Weights of a small class-conditioned image flow-matching model: arch dit, 42238 training examples.
Rows from block 9 of a small class-conditioned image flow-matching model, named by matrix and row number. Rows with one number within an expert belong to one neuron, the router's apart. Each number is 500 + 50 x the weight over its row's rms, rounded and kept within 0 to 999. All counts start at 0. Numbers have three digits each.
Before each expert's rows are labels from the 100 images, of 14976 (inputs lightly noised), where the router gives the expert most weight on average: "responds to" is what is common among them; "patch colour" is the nearest of a few named colours to the mean colour under the peak. Only what is clearly more common there than usual is listed. The data: capsule endoscopy frames (Kvasir-Capsule). In brackets: how many of the 100, against the usual share in percent.
# router: slot weights (model.blocks.9.mlp.router.weight, 32x128), inputs 86-127
# up: expert up (model.blocks.9.mlp.up, 16x32x128), inputs 86-127
# down: expert down (model.blocks.9.mlp.down, 16x128x32, transposed), outputs 86-127

# expert 9
responds to: finding: ileocecal valve (72 vs 8.8)
patch colour: black (100 vs 5.4)
router.18:527479501354411506487562478624521440522493449543399515538459586514550465539438509404492445425417511445534492516461472472513566
router.19:471514422485505566535519528502536489451499458494447491442449600543472489529419528535530523425514474472583440534510497422490393
up.0:592436474496502501545470482498477559495456536538499499488576535540502464579458590464430492543510460476512520510561511492551544
down.0:422459433455518444401495538541483486477478485509458530429546499532431479380474431448543499469477534504571468571498493489551524
up.1:585434495468441451537487440498441493510433534515505536494568480558479470575428443472460499467502455497491712524503468504558532
down.1:370415539574506600508517500474496527507491679506563592479497522526471510451487483444526484538476599474522635402519530496538589
up.2:472500591500503440503498525468479448479454542424529504458469453490444505521459435543407544432572425481470568546421485467489451
down.2:568495496419509373516454483523495542492549416514505601566506534465553386464505542518477576470431423563523476495422408472531344
up.3:538474512555559515487548542503553600534492469501496427507578572482484569510524469527578506563489552607496543517528543491519496
down.3:474560588535531449528487556585527428463486402447493474502551405540572523500545532562564511478515474594565530504554489404508490
up.4:511498481490432481529505489490415484473478495486510523604583493366463563412441575510511512393493493551491568520453492380519488
down.4:514449429559462551484452522499502531509486606440499511543551515479527523523435428474546503438538576556464629538578485463510579
up.5:526441420548505520488525525498562531503541417511455348396547603568499518560482577505483521527502550538521434513525601469503485
down.5:485514466466500458491508442522557379524448387593489457340523386518480501499538539483484514445494466533442495570520506541456489
up.6:495460446527544538516512583503472571542577433496489467507500561515471519517503617508570484566488560573463528524526549467522507
down.6:542473445463535436473457521533555470478432454496493482497492366548570516554548474453554457459548516567535573629582481518504429
up.7:477531576492524464492522543470445462485448524420515519458460495503444512508468416566456521448589445464487542535434464489490460
down.7:558453478449491387540472508577470559499538459526497626553473513455508358423505522526503563487463475552499462451444403456552406
up.8:479494471466467476543489552505528456527495469504443513381507527516508425541470426488459509407517496484557460494435536456545499
down.8:511459452532512537577470549560492496503503531554507501425485426533391392424465609503466578543455479495517450490469490436491510
up.9:387566588499491483469498491469433452486483510457562571470421470418479500538498504473496538440559478523493506496452462507476482
down.9:515516459364505428585507453493438466504553454492500582556390543518518423439487558545472500540475451443515538515502468459481464
up.10:479535549501526467509486536456439451502427533430525546434464484470446489511483447539454524448578448515481540537426482493495468
down.10:569463482446498404547484487582466542500546448523504595555440508453520371429500563532470579488461464539491497468438389432540390
up.11:462567479501481515526473388503382507527452485509467488527575439417505540441549396454432495404516473533504467507500525520488480
down.11:548450438542487447525466451551465497474508558410447483505537635489364541474457592555496451524497499501579479519460426451555509
up.12:430501507505464513559523501513517465493510481481529474605460511526489348452513510494525506420489504603468536508465518404510480
down.12:557486530461503562502421487450543507516500532496545500585502468539567482551483518493516538437513487550547609502500511505536447
up.13:497515506497448473480523445493484467457451516487503492584482499307464654430462507500524507430502500445465616506519491399487488
down.13:479448487533469510512471458488491505474497571506508495594475540471620618590495470480546482485537533537444662524542452535509498
up.14:443502496501467530517517565514509455496516507498534485653600462558526413530450504517566524443491474491517439491456502468558486
down.14:613576461486515492430427578387486526540484471497529495522565528514504475509524508526529561391505528557542423697508553580476378
up.15:460505492487504479512527533526540491527542491504473457593479488549505534484499536512502470523497508445506435500461509531439498
down.15:600499472542497472509551547566519545510547415443450434544489480458414498504506503491506408462533453489446348467457555498496561
up.16:578445483480440472537491439489441487497430546497516535522500505451463510482426514489532502443493467519488762518497464446542526
down.16:395417531548501578520491464448518547490502655481549561533494496516541514477492480457543475480505569475510676473564476529534549
up.17:539499468495528478507504557508523460523536529517509466581564465550515437486466520519470484552493492491493463464491470552501530
down.17:467532527541501442531516552451532513497524406536440440520535524490447419525515499542531482460491501521428365411485613507482544
up.18:476504553469442469475477472505532455477403556521528534524412443418499488507435438472458521396510459410503528484480466433459504
down.18:459448524492495599558525515493412548511571626508571539559448540447578495494491549475481562514457522362490556470456491471460525
up.19:437502571497504426489500540479469442482439551439536537469498458448453501514442459524421532433559445487476601522446472460506462
down.19:577510478372523354517449490501484517494547394497467578594454533485529390483504552512472575475457392575536433499479433489517339
up.20:566483499496459499512493585493543464433434552482541531585587486455475499489419546531498506417492470482519568486475457391520490
down.20:425473466482491464492479618424464492502545544458444543547520523519535444504475435490576508489509579459531541543548543522524465
up.21:415463460491451506554490451509437532527452503496510513545404503507488463461512509481557492447495493560468609518486514391493502
down.21:546427541515506543500471446488509538511457607470570536575449412540503532526479509466475477472548499515486612500539473563535546
up.22:469503516508463514535520488512521464466437508492534463704487490431510526494460557480496508407506477482465500518508524396477464
down.22:523490459422472547465472524458445546523541553478566493625525582424535573544501429502563541529546550509510556605481540571523453
up.23:512483452500468484474509458498443482476371536490515507554430512412485593473432528508558495459485479489507692514529480458549519
down.23:459472522491455529423512462457475545516520607495531548502486491474521561476503500415559490453562568517498672523541471586566507
up.24:543452479498487443626502437485479404463473513492487523602502522461486449509483390493430520461509474518469625504522500518548493
down.24:383465490543515565568476474493505563482460583475499586554470601498567474507486522543526529587487552536573616411490506485508523
up.25:513472459501471456666496452494489472494491494496508490680571516476505427507508515488448501436508481510474527539497524516538487
down.25:499490452539469580572465484521499563505466543424527551564473583451469459467471442511561512522511568557535573453467479502549551
up.26:546482495530549497514529430494392523524497451539432391445593561503508541582510420497492548543519522555514486506535563573568515
down.26:429512535499502473521444365565480419501477450492494450433584478496498562458538573532518571555463473598554474516529449484479530
up.27:606459470519545509522515476486548457498524510505508453547485547539484483584463525515482492584498497479467524496567510601558514
down.27:371542544468482441458521502467528548506510417521474428421572536498556539524512462471597425481511520522477541437472469557585466
up.28:530445426549489522501515506501601543487509455515455334404513585549505483571469561493483517519502524519549442507509579441476482
down.28:491523457448505452481516481518516359512464395595436451368512398479446510478529559446510497448484460488486500566532514525456500
up.29:487529583491520462490516512469449458490458529427521523458459482500450515522477422548458524447578437472484536535420468497483465
down.29:540461491460491401545465495568476551495540455521503634539504532434520360424501540513502560484458473530508490445425395443556421
up.30:491438451527453509523412518450552530503411559465522473413543450531481429447453510494436544526554425530506519559528541384494494
down.30:555517492396513412469491474513521479483521403514521439532529489488580527473499473506462606456523410555546471619474449483536338
up.31:500560563509510514476529453509537435454470512494507468590408478440497466470506412478447501435509492502462518490523503493449466
down.31:493486528426510494502538459454464547541555529480495478587492597475530552533490558496577483550512481466552561443489462521503414

# expert 15
responds to: finding: ileocecal valve (58 vs 8.8)
patch colour: black (67 vs 5.4)
router.30:501521462535596603481529520538598484467625455500441554495453584506535489486595589542535477470492514489520379448521555483464411
router.31:549523516513506458552447470454514496556543539495610536563529467534541410448579456465480601493531530603539520514519548554581540
up.0:463501556526450474512441389493405503502503456585508565439473508430525498461485489406533525492533591426537506503453525482476535
down.0:594542556465490556612517537533561505474568431467509600499400517549437477420522538519439558493502459482435488511448509522501537
up.1:433483517460520490581440561516458476472476454551494551488447531498554429525493469446527565493524588458451517486486531504503490
down.1:529565511457485518621568569459512531473522499504457521455418480520437487361472580501429539569587474431539488487470488495531526
up.2:601510533432500511440455572470526394479497506487478461502528443525550469467538470501470510492555542507450476547520518527362569
down.2:457494543443501469458514514582445555493527486556587334500528557534458471561550620471467526426519454552498503491491463466485430
up.3:512468465413540519545425533422546535461482547546454431559588398535496471446521476509416421574522397504444490479540531529476559
down.3:432436365485522424563462449525491402539502537468511388544497513513431401514492515522532431570486554488484464471464416522533438
up.4:430485540521474477527454422546457485476547411541538522494448558487578498508475512417537614520493606481508507478533546448495500
down.4:541595568498485549561508511458451614461459560455523583458427552469446523377508461542490604532495546503477487502513477571428552
up.5:489447489523481481573449512495484434510502471488493506465517460556486489552429557525511595501560481512509492592480527490553504
down.5:469535453564498501368583451528477482499450443537477443436556463505467554495488475561461442547460443495529521534462468534400421
up.6:494462538514496441600419446473511481588472453533489438503475481482503466490471502509570536533522546490452504555504546542546492
down.6:504517508480505533397495425532506453476541471574539446449498488467529575490527462498467515537435437403466553603426494477438384
up.7:562495481487540536538530542545558446513482508475488505467596472576500539473517473541537500577468470477529470509520548495461498
down.7:431488472587468425476488502477547493521480466531470623478574538457484523479509477537585417522451526463543458507483451449440432
up.8:611497467373483504525522485518553474553429521570456485485597499517444400508466487531535473468519384453536476485432509536495572
down.8:416530432440490491466493435552515483527477503614470397503543424498541547444514522534482549503526497507517506523487512477497473
up.9:506441526472508504529443517532535479559460464472485413565530503533468517545483453563530502522478521380453504536534487509457457
down.9:537456611451481516480507467483510522472636431458469371484554484449468566366514603487459474482614449394540513417537542505494436
up.10:514503560544530530410568555574449428465512515508604533534540556551453480525469533490531505461510459466465511508532473503500423
down.10:584452475389501472390540502513415443517545485488439383576540412683478578577517466412435370468548429452512479491468479474492454
up.11:437508529476478458415511509444483544461496559519535589506473457417533556503591482473446539563562479534474549492528481523463581
down.11:433481546558483480554506501550480525502449500483580561489422580442475332563484589509464566484470441632461488542537498499499552
up.12:488497513513598530489536584524505563514516561465554428543544482561471519527567463523488501661468444505489496490570437631466552
down.12:426469613455540520542451520465558496516505426518516422474553507477514538479478574553526443529544550459500558363563497471512487
up.13:444529514526482500398563480547514588465531501550440563447495495439506661423501535614531445506492487479565490494449509479561529
down.13:553506484493500547431451535604499455527499562495454570524455398442510565537519418537486482458386498519466450531552534539414538
up.14:604495511442548509414547579556490568506467515531518500519519504581445499468508486621519492521516407451479492484516480598442595
down.14:449512459450501494450492561571474506510563539488414399474518379504570569445511522610455468458502486442450482461501502419444515
up.15:505479546425462453464535474449438482491404543471424502500418550490472531516449415453438504455591467443545543506480478467485472
down.15:513490542603461503550545486622488463471474513482539551599476499507475416510503544527490527412501470555522488514460493513507526
up.16:571487470467513476464515518538509479450464568514541521551518459346488513425523448614494451485563481489453506516467485566477500
down.16:503524488514504514513523450559536412480558487550490404506595437502477519488485646470463438453486421417442492551490452540516438
up.17:505445502548476512574518461454521515512465492568536458396596507540440453559507468482499533593550430506520504551504516535493585
down.17:400515548483522496466525448562520531487358436572528403439494525533521468508481586577505489597462507524516539466461428503408461
up.18:419487500525521529518513516509534495483544520511506493547524477519523545564486536589502541560467474458450468464557587456504437
down.18:563460574519514481497460519423610495531472569500525555576538502429451546441494394537569546525508612435573490496456458585523468
up.19:516497504446461468495530493466473455467424414449471462365482545519451488527422476514491538436586470517500534511502494440485434
down.19:540461479520494483467542460601491487491408470496468513585457454549459490500515531548464545530555448636501468540432491514609470
up.20:490541502488534503491534549521477397499516421435567540410570514502483421502496492509559506430488491449512501528481454544497405
down.20:584481515460476530562542540447554547468599479484449520507489474606580502477465600503433566452589455436517557510436550460552549
up.21:408451488511480502506486529552506475534506450521463489530558489413495473592454525511544585502480494537485495479450504484548455
down.21:524495591506496507425517500443478558412477533464493539521524512413516579346507471599453613515574490533464491489470519540506504
up.22:479458526516526502498474490483504450536507462496503368499482485590511445593520451449488592496487549428456476514510511567400482
down.22:508525499527501478557481458418458495521501566481562466511519616585484488446482594544524652487513610416552556487463442543520445
up.23:567458435428569526585489606510551463459476458449505532515597462507498464443525504592519469535482458515397501484605504548486484
down.23:408521417507522518584451594520553507517505494463522537495581495489520496386523497497462453534497462569432486475511519481559475
up.24:499536477442423522456560452514512514556509654452520506584452502389485585458468452527454413509490477437461498492496503526482496
down.24:527493437449496533532492495571464578477484461518489467521440378398558568522514557555479458529525449592459508517516520416529466
up.25:601456505534510499492532430511468526461565562504546509494543555480495512446501551545490530544514493383537506532557489505458493
down.25:535439589466508564482489520552551505472608353499493421456498364539478566476503512493434437507513419423483509438463509418449493
up.26:557502463550488512466534489514534488518489495538437499401507558505509583457470488546555479497479521493590488508449523441575514
down.26:516458439546472442450483458580529522503425398448423571485443430451460495582512507448484469402442460565443447577497493470440498
up.27:497414541432515522577469540533574404514421500492475371536488457449481451522502442516510509525489490514380497483518521508418457
down.27:469500582528479446493573470453425512507597506489490424480495583395517512423529555505528490492609454583523489469514514508482433
up.28:407463503472436497584445476490460460496452490529483495465434515473526448589495422420490593466496551488438515480494535437479514
down.28:486596525507487497642527514450486558477436550478483582500414599523449451380499571531486657515528558513541509497475480537537514
up.29:491523534465408478484491373501413444516443437512475505428462512409476487508452441414530519421518559446565506497416466463476472
down.29:588506557473490552557526487592496553493529488428481636568447548532489403455517512548428638492468440571434504564437491507486561
up.30:411497556552506504407532397489466578456543516561492451505495487460502678456483537587485434549496511447520489489549561440567480
down.30:585430603472511505504447492506601445533528504501475466551534486494383551559527438478544446553424551460489445534462504584512472
up.31:447482533457461505431470416500438536529501552516558405498461506444496523546475513437507532517497540537498477477446481467466461
down.31:545507470505518515428559398472543413469491494619517444503516470448494508408535469546542610551537522538549506470544473560469464

# expert 12
responds to: finding: blood fresh (38 vs 0.9)
patch colour: orange (53 vs 13.6); pink (34 vs 0.7)
router.24:532526401425481527411509486559549459507485524576450490556450536461563534499489447435468440557461549533534464500535533537488537
router.25:530488538501481412463473513442474475561357538444495513541513529452496565457461426502444562485561459521498605512523468490539548
up.0:492519533569514561483559492475462510472532546497539477509522425567499453527575543461475575519473522582441475476503534565472501
down.0:615492559486492456461586499477526404526518484567450576455473639608497473518494440494459536482525538448541446443455510465468463
up.1:563543449539561518520439516541470483501484458541488518470517576504480388606481498476557485481531502451541495488512479510526522
down.1:564478505522514556596499555407627471486447517456525561468576500568549443500500617468478531513576511554492537484485501495503568
up.2:525558515474504514488474464519524420454522482474475537508431536518507348548456485504443501399496506474529447474468484449479456
down.2:499501446491520419514571474420445471494437487489404520504420488493416427425538550445537493515466521650589441484542510438464453
up.3:471461502591483522536435461510473563528501526566454420478525519558512460508476472460509506564536475528511495515527523433470491
down.3:544393494496471390536545511380550490516446477492425561489380506422500436525540560522523512581541509622502465528461489507552491
up.4:537527471458480490500452482547497422529475403451478524599484491426451498555448535573525486439474541438500500496463498462508447
down.4:464451407526481461402496463473459477483510441419440407542423504436465520487519440441586426496497512553519414497460469449551417
up.5:401478527502520437519437505459549447493459447477509408554397531475453472503452469521513535405593493442497532590487503476479461
down.5:433464482575484571512547562641476545474589424459511445460463445467559479513497548616381505486505311437439512564450473550448504
up.6:360490525514554529483493516436573526473545575486548435473441464521554491505598489474474556503473499544456491483503505571497510
down.6:538487494446472459496554505484530420483523465577466459473502529538498546540462516547486588580504459404499487502507577421459520
up.7:390506504529517564507515482454498478479509531538419415300578526604518464472537495447476528529491496549460496475505519477471517
down.7:557541448429502471453497534382477576493482518466355470509438494533497457492513555396586471559528564481576463500496551481548542
up.8:484553485507542527475458511507518397405523468475479551498475513505486384518428525550485490391493503482510462459458484435484446
down.8:557520486451515449549506519396481478498402535511547562526525526558429406443516534408540496467473577658601507483507494455472479
up.9:458526525523467511518488470532544449553526367499475495503456547488528615522475528560636507476463561456485490502516534477509481
down.9:452490475455512464553575445540528470484510597445541550580475400588470527535503500431470464491516578568582468507504461449444469
up.10:413451515557526471510398479447540488512474487490485426538373544514475445519448499492489504407568503455529516589500518527546518
down.10:457417499527446580494546530646472487494632478504585443481450488493600482528472476598378524508490328488405516542460519521445550
up.11:414576567464440506498514542532541509500517410497566492470486445470465579518493488572570494459478534464640470527506445463493431
down.11:494430508470484457516520516518469528505567686438542461532510483594423536526485430455441481490496594531500501502497399575387452
up.12:605575514427469489511551496531434438548478483504465654495481514523557471499522507449457420441469574481591506450470482507541559
down.12:430524439590513491409495509520579459520491518462495515518570425547544563472513525420523405478492547557496445475502484507571488
up.13:581426463492522507562510513495500448499476497476443392503571510494457320547474501509523506494489511498400510481550502479495478
down.13:480522465527516514569483464415496493484510511516501506511483498444510442459504549587528586540545464504565532439471491489559559
up.14:526469456483485517477504512502464425504470512546456564561546584429472602483450479531460474462493545487430519483465601481544473
down.14:513532545465501464438480525480510528490489419494544428480550471417532574421512501492590501492418374503494623508521513528516493
up.15:438570471526567533490457540508528421410555491444502579481507479471482447506458553606470504435498473481509449460432489466484435
down.15:576503536447507455568502503395479490496366572542562567538536526567398421484498513413503514478464612643603511474498493463509505
up.16:420525464471498521514536463474507445496556493425546574540560532458471476532498638507506528401456512537417499489438533517480465
down.16:574504515464506519524490508475482487529551579556603531543537457506481476452451465372544477413511592614575486490526529496546435
up.17:406538589556532561428556473485523490475531631525550445461490419521532502508572471481505602512461448524474461419496511526447496
down.17:615526482356468459482520512424480488510520551493417504488534534564446505508527548420508501515514574479537489494537578418464460
up.18:460456467596508517538451484519570504484484417545444394496578492524448550565461472556592537524500533503401512533556594453495423
down.18:510520587505483452555498418473452560476417458521580490519607512533366473454478547458526561459453542576573551488476466429447554
up.19:429482521525567488502492462483529553462533431482532530480470525517549526513578631528534487578497532512407502506527557591446532
down.19:518501589489480525514514522495460491501535531569541550505428531462430465463463485453577574451442540561608544519511467490510441
up.20:588499493566518482573460474512541533543499407486479467541518453521530498469525479543539417578525558488514496524566518576461531
down.20:412431458517441661563522439551489498521477455474517566511527545538499455602473453524451481528467464586417504474467499482484643
up.21:438497540545578525500464521450578560462537532463546491492438474530555510491587518475473507544461527554460490478543490584521528
down.21:541464590506478497450540488518509329483547479590500488474458582560551517524445374553465570602488463467456482410492575445456540
up.22:458497547570449546395533408494494521501531556514531530449592440506497548589468542468531533507481439543529469423442478500481527
down.22:571468535473502401470505551500477568472572548459433577503499559477481551479606484411502451458430588588514467469483465465489446
up.23:526547466442428594542513420568458487587529403562425567557489586444514434523477581439541440440421601514563458463469497483574534
down.23:426475343545493436432503457521517469485496482420451445531447439478501563465508531466538380552512503553513408502507494495543484
up.24:560597548449482547482518473540514414500491463488476565551403535431509403541478485504491489428466555444565439463446484460472479
down.24:427472356537510415460549491491475449485466496434421494559417466475450509449519533449557395536491527586569398501522523456499475
up.25:529466463491495503524538550519378463508458518558477540488460519460491452552526545452487500514519516458480519479514524493488586
down.25:540500485558524545467528528442613468537542363465477582452460487434593427520487563528490525453525353555502605510464494554624474
up.26:510495504519481482553458464506581480524465347467459408550500482485459545588424460583556483465517572436485510547539532473509428
down.26:438517564518500578590537482556412572483516516443556466523545484520460469466481475471511519418476463504511522467497420425420545
up.27:370507538509553516504508535453560531464537578494553474417443433576553494481598488469472570557475505508468484456528489537451511
down.27:580550395397478466503510505461522484507519490519377503497524491564485494544498574475504541513501502466516479535504523447520481
up.28:557582571524551468513454493543486550507506389473537521526422501495567567527604492560546464640487576486510497501550486620503537
down.28:445441496419499526487516474538482461506472540508524552560384443547391517595482443451493432505447590540498459512553497465465506
up.29:438486542528526511468541465469447542415584500513593599492518493492547513484577626512478497543494491556458484434484548560472535
down.29:578466588493499501477524521457381497475511576539549544503484596456452525486496483471542539446477587543554528430537509466525491
up.30:496537474492478519518474487518549398515480392458467500539519515448453510558426529593566504403465556445463500507487537457475431
down.30:478503482480493462561509497447472494477473519467548475561514489521442459437523456367582480471534564632592451505469456440497427
up.31:396513541516552526522522519463529527466529580497501495360487428579561491476588490462462592600478503512465476437534486508445513
down.31:616571407384490462501501540436501523509492500494349524508537464572489455537520561433529536493496537503552482528500500469556488

# expert 5
responds to: finding: angiectasia (26 vs 1.8)
patch colour: orange (39 vs 13.6)
router.10:524473498525481479566494469453510564505498521447551491435510457588526463564486474418508610470519560543496497544446494508546507
router.11:547514508479558461529338468469477529463522551539593550458550388533557463433492503514446575500571483446413502482513541498509516
up.0:477435515490564436488500522588452489584465482473513507648461461436406497539471466528525462529465487450450560535501467587599480
down.0:500397408491486501518486563408527436523549497460508554372518416531526476518465443452449451463555432439433461493461524470454502
up.1:539371459554519434534451526512519508552545477526548364501609533492476501552560508512600562603526533483461620524585445576527527
down.1:512510524517478623558394506504505503562537526473549610522507543506512522460510390526497518483456502471478482554459498400457501
up.2:472609546429467500519578437558465445530536530417595470510463597474428475475483468472507474383511564440543559434430403479495458
down.2:481403382556498438489582489443422490507538533573562442527508477524477551575494494454509400534506472408561500462486509539462441
up.3:440456576507468484553482413482502525599491540564496419667432564455461454483436459455532472476449600496499480525477537512540523
down.3:483448528448504569474525518441483451486487527522590581468568486431459470505526478496530501534524484451520535414454507499455490
up.4:450463481465496541452518512497550520485580446519532443495555556481525571483577604465533535571458532550512531465533509489470534
down.4:400479505537515447450500492531445537464516501503479538534513426565515468555443444493542488410528548467550485437527513528501343
up.5:460559539535513552513482458488574513484453462563405570473435457488580558417535409471470421473444537511477441427494577502469561
down.5:485481514449511473417526492529550483503497495595435528470458501426510583448516535443514463507502532503478551552467599565529629
up.6:463454529492565415502504494540479514610459466462514477637454458419435515535462441507534494515474513431451564541470462585583476
down.6:488409499467506562561507604416472438541611561459526510401443463465485425518466524512451465506569454497466520502445458472495512
up.7:577518490544531552446430465552384554553489504516528430509547546538467534443513581495555520551547571488495511449560509484450562
down.7:555466525555474436430405509500553522497457473489497579459536469478646527493540476473506469458499501492458529580503507453446436
up.8:456496544464477488501561453453458445544509520465502495507489525449425498529443467494488486449497474484457638503485455500498469
down.8:399460576561493517532480548441438556489568541501663519493503579532413456474476469469492472511492486467478498405478472469467455
up.9:538520574491463536531514477527551527491499500531398462485483505498522524506428425521521366462488446498554441566476569462435452
down.9:469422461503528470489533482515505469504416521607465447536586532424475504551510509528507531601433480524436505513483502496522556
up.10:443453458467544446533477554528479487575443461419454536609446477463479468520419515530530543470479530489480509553478459521614473
down.10:456472451559509498456514558454512458519525525533484454386553431491508503550460554514453451415624458502504507528526491559473434
up.11:567570494488496505431573490614474424483450514516450438462470529466445556475464506494543503434518511510567507472481491468473455
down.11:494473537559515492374577558457509573499496487502493489484563461432587561537462457477539455482514513656531553432512568548563404
up.12:433454571487489455566553496471510521538512540480582410492520551496520496538532482455457451522511539479473639509482433580489530
down.12:447499465581491518535505530480401444496558493529635511552567535609461456501485509512522409470482484405558487416457509463458507
up.13:368366537493465480525467461475515528515506520498525343561467603479458518528507487485561565543455591460517536504504481494490496
down.13:542461610553516553492506517509429494508478556490544543525491459474474488556503412536541470444511540429509498355468516508450427
up.14:500549495504454625486480492478556513443471459507409507461484567512531520447472503513482466502481534474548326483507547388373506
down.14:512374448546553399442503496522497505502493467533471419375446457392518484482475476422513477576499476520406448482472506561521557
up.15:540513477499549603531418518514408463514484475456575423526582576530487435504452505528553565503512622446524372504535528485543471
down.15:559449525489517456576421496504628504490491491517566521425545446538626443506508496526475504444551468498443440510518471512506556
up.16:539508498526549590495444497515533519468460502496450374490500556526496506437515500530547542529496585432513363462566546460411473
down.16:539348575548551462448490552503511542513496476514480458475517462482530447564507459453515457484524479597476476438491464482503539
up.17:532588500440503566450516475587505419491517560429503501468480438471497486504471451553493485440540424423485429474472540519412422
down.17:483413485556490428384552478417527441475515568575428488497461526452592590585451561577540463528542544486493486514508565487574541
up.18:514532432505494572439434476466526548431538483469432534493520511493479520448533618510428530533520473545501477403517516397512496
down.18:490468378515522407485439477514488496479445483493449590405429501472495430532495459496493517548550489439392383530496508550576400
up.19:425488547456491475481593474479486477541558498467593463502506549454491529549514499463510470479478486474468651483480430563498521
down.19:364445523546511481500505490448420457496610503528606502515502552559486442489473448480531411489499499413513487406455500455452442
up.20:501465504534499436478483452505562523537560421529526396491450596520501567455561562475553543552463583452528591451512476519426570
down.20:451459520523481508366413488471500555512481465450472600481481489416531535490504365458529509460502493465454534451510518473460501
up.21:535585498491474445470563505552411498492508520402551602507531536507393495464433457500455490395580493501513596464484409392507469
down.21:512554356469473517510516516470470480502504502549527519510529497503451559521532556482459470551496438455533511615490512558505419
up.22:495493488457488571536489549510450505474460494474519365497524642536504456520479536475521551480459644451530424506538473433492503
down.22:500504394493533451545455529514537448514493479543464508438580439629500504519474559524462452450526487470465399538510560635542468
up.23:462515619537513496536447555557445535534504515417651471594542542561483468499492548510522431526509577571549484510522481498521501
down.23:482465558469506482518483489554373468547492471514510431523502458582460473545501509546490460460479484543537494468525352515472408
up.24:454547486521506634488483558492449482469517513479480551504536586522527501483473512525491469519503553508512358502535597408427499
down.24:601433450506494445512502519540470458508503556554541430368479456500562466468452556460489487497464505471425497506493434570492487
up.25:471385555531506435571493536481479533544470576474532402511599515492473522493489395498476451565548543497470638534521443518486517
down.25:544512465588456590562508562479467526516489495498612559562627534600471482486501550479492452478457460419553503461443519461465583
up.26:465481504523544583518496536522593499487494466517398609490491418485504556495549413560575473552476430513390385457532635516472464
down.26:547447564469524436508559520576539491491503544579462546502427524518502557466448655531481466471509527551520543554478516478491586
up.27:544508579496457580461478443486611526490494394485420470469451537503491538451487529507520478514449498493544365498491538436389483
down.27:475358533564547436427549482504430545499468444517464423471432478385439474547519466463519496621474461586463501445480475522524519
up.28:459546509516466628476502514477527507471509484537388589472493514509552551431504486491513434492452548527509355479493580408368533
down.28:532458472481490416492519489548512450484494536564443505378410472438561570431474584471496493488474517437428566574473545556474591
up.29:520522536515522552481474541523412542492492529601493410479598470532547563505496510483485463548528465565488488445508512524489513
down.29:485586538496498487457466559464583514469554425460491555501625443545569531491507524505492482446515478510486530525480572462535459
up.30:464497572475491496549600464446494510551512544498510512533418455485521503578507439473447588541451480488427502483478462594505529
down.30:400535523540507577509477515444473482462527512480603528450449543503444436475498522500547546493530533461539497420458565549498455
up.31:448460546499489523550472475492441437551484503446560436536553550459431466546407433526529465472530592505535578537494493498590434
down.31:505393586544504529591550573423475576519547545480611489511577555511484449512506500499466479487465443519487518404507461436492476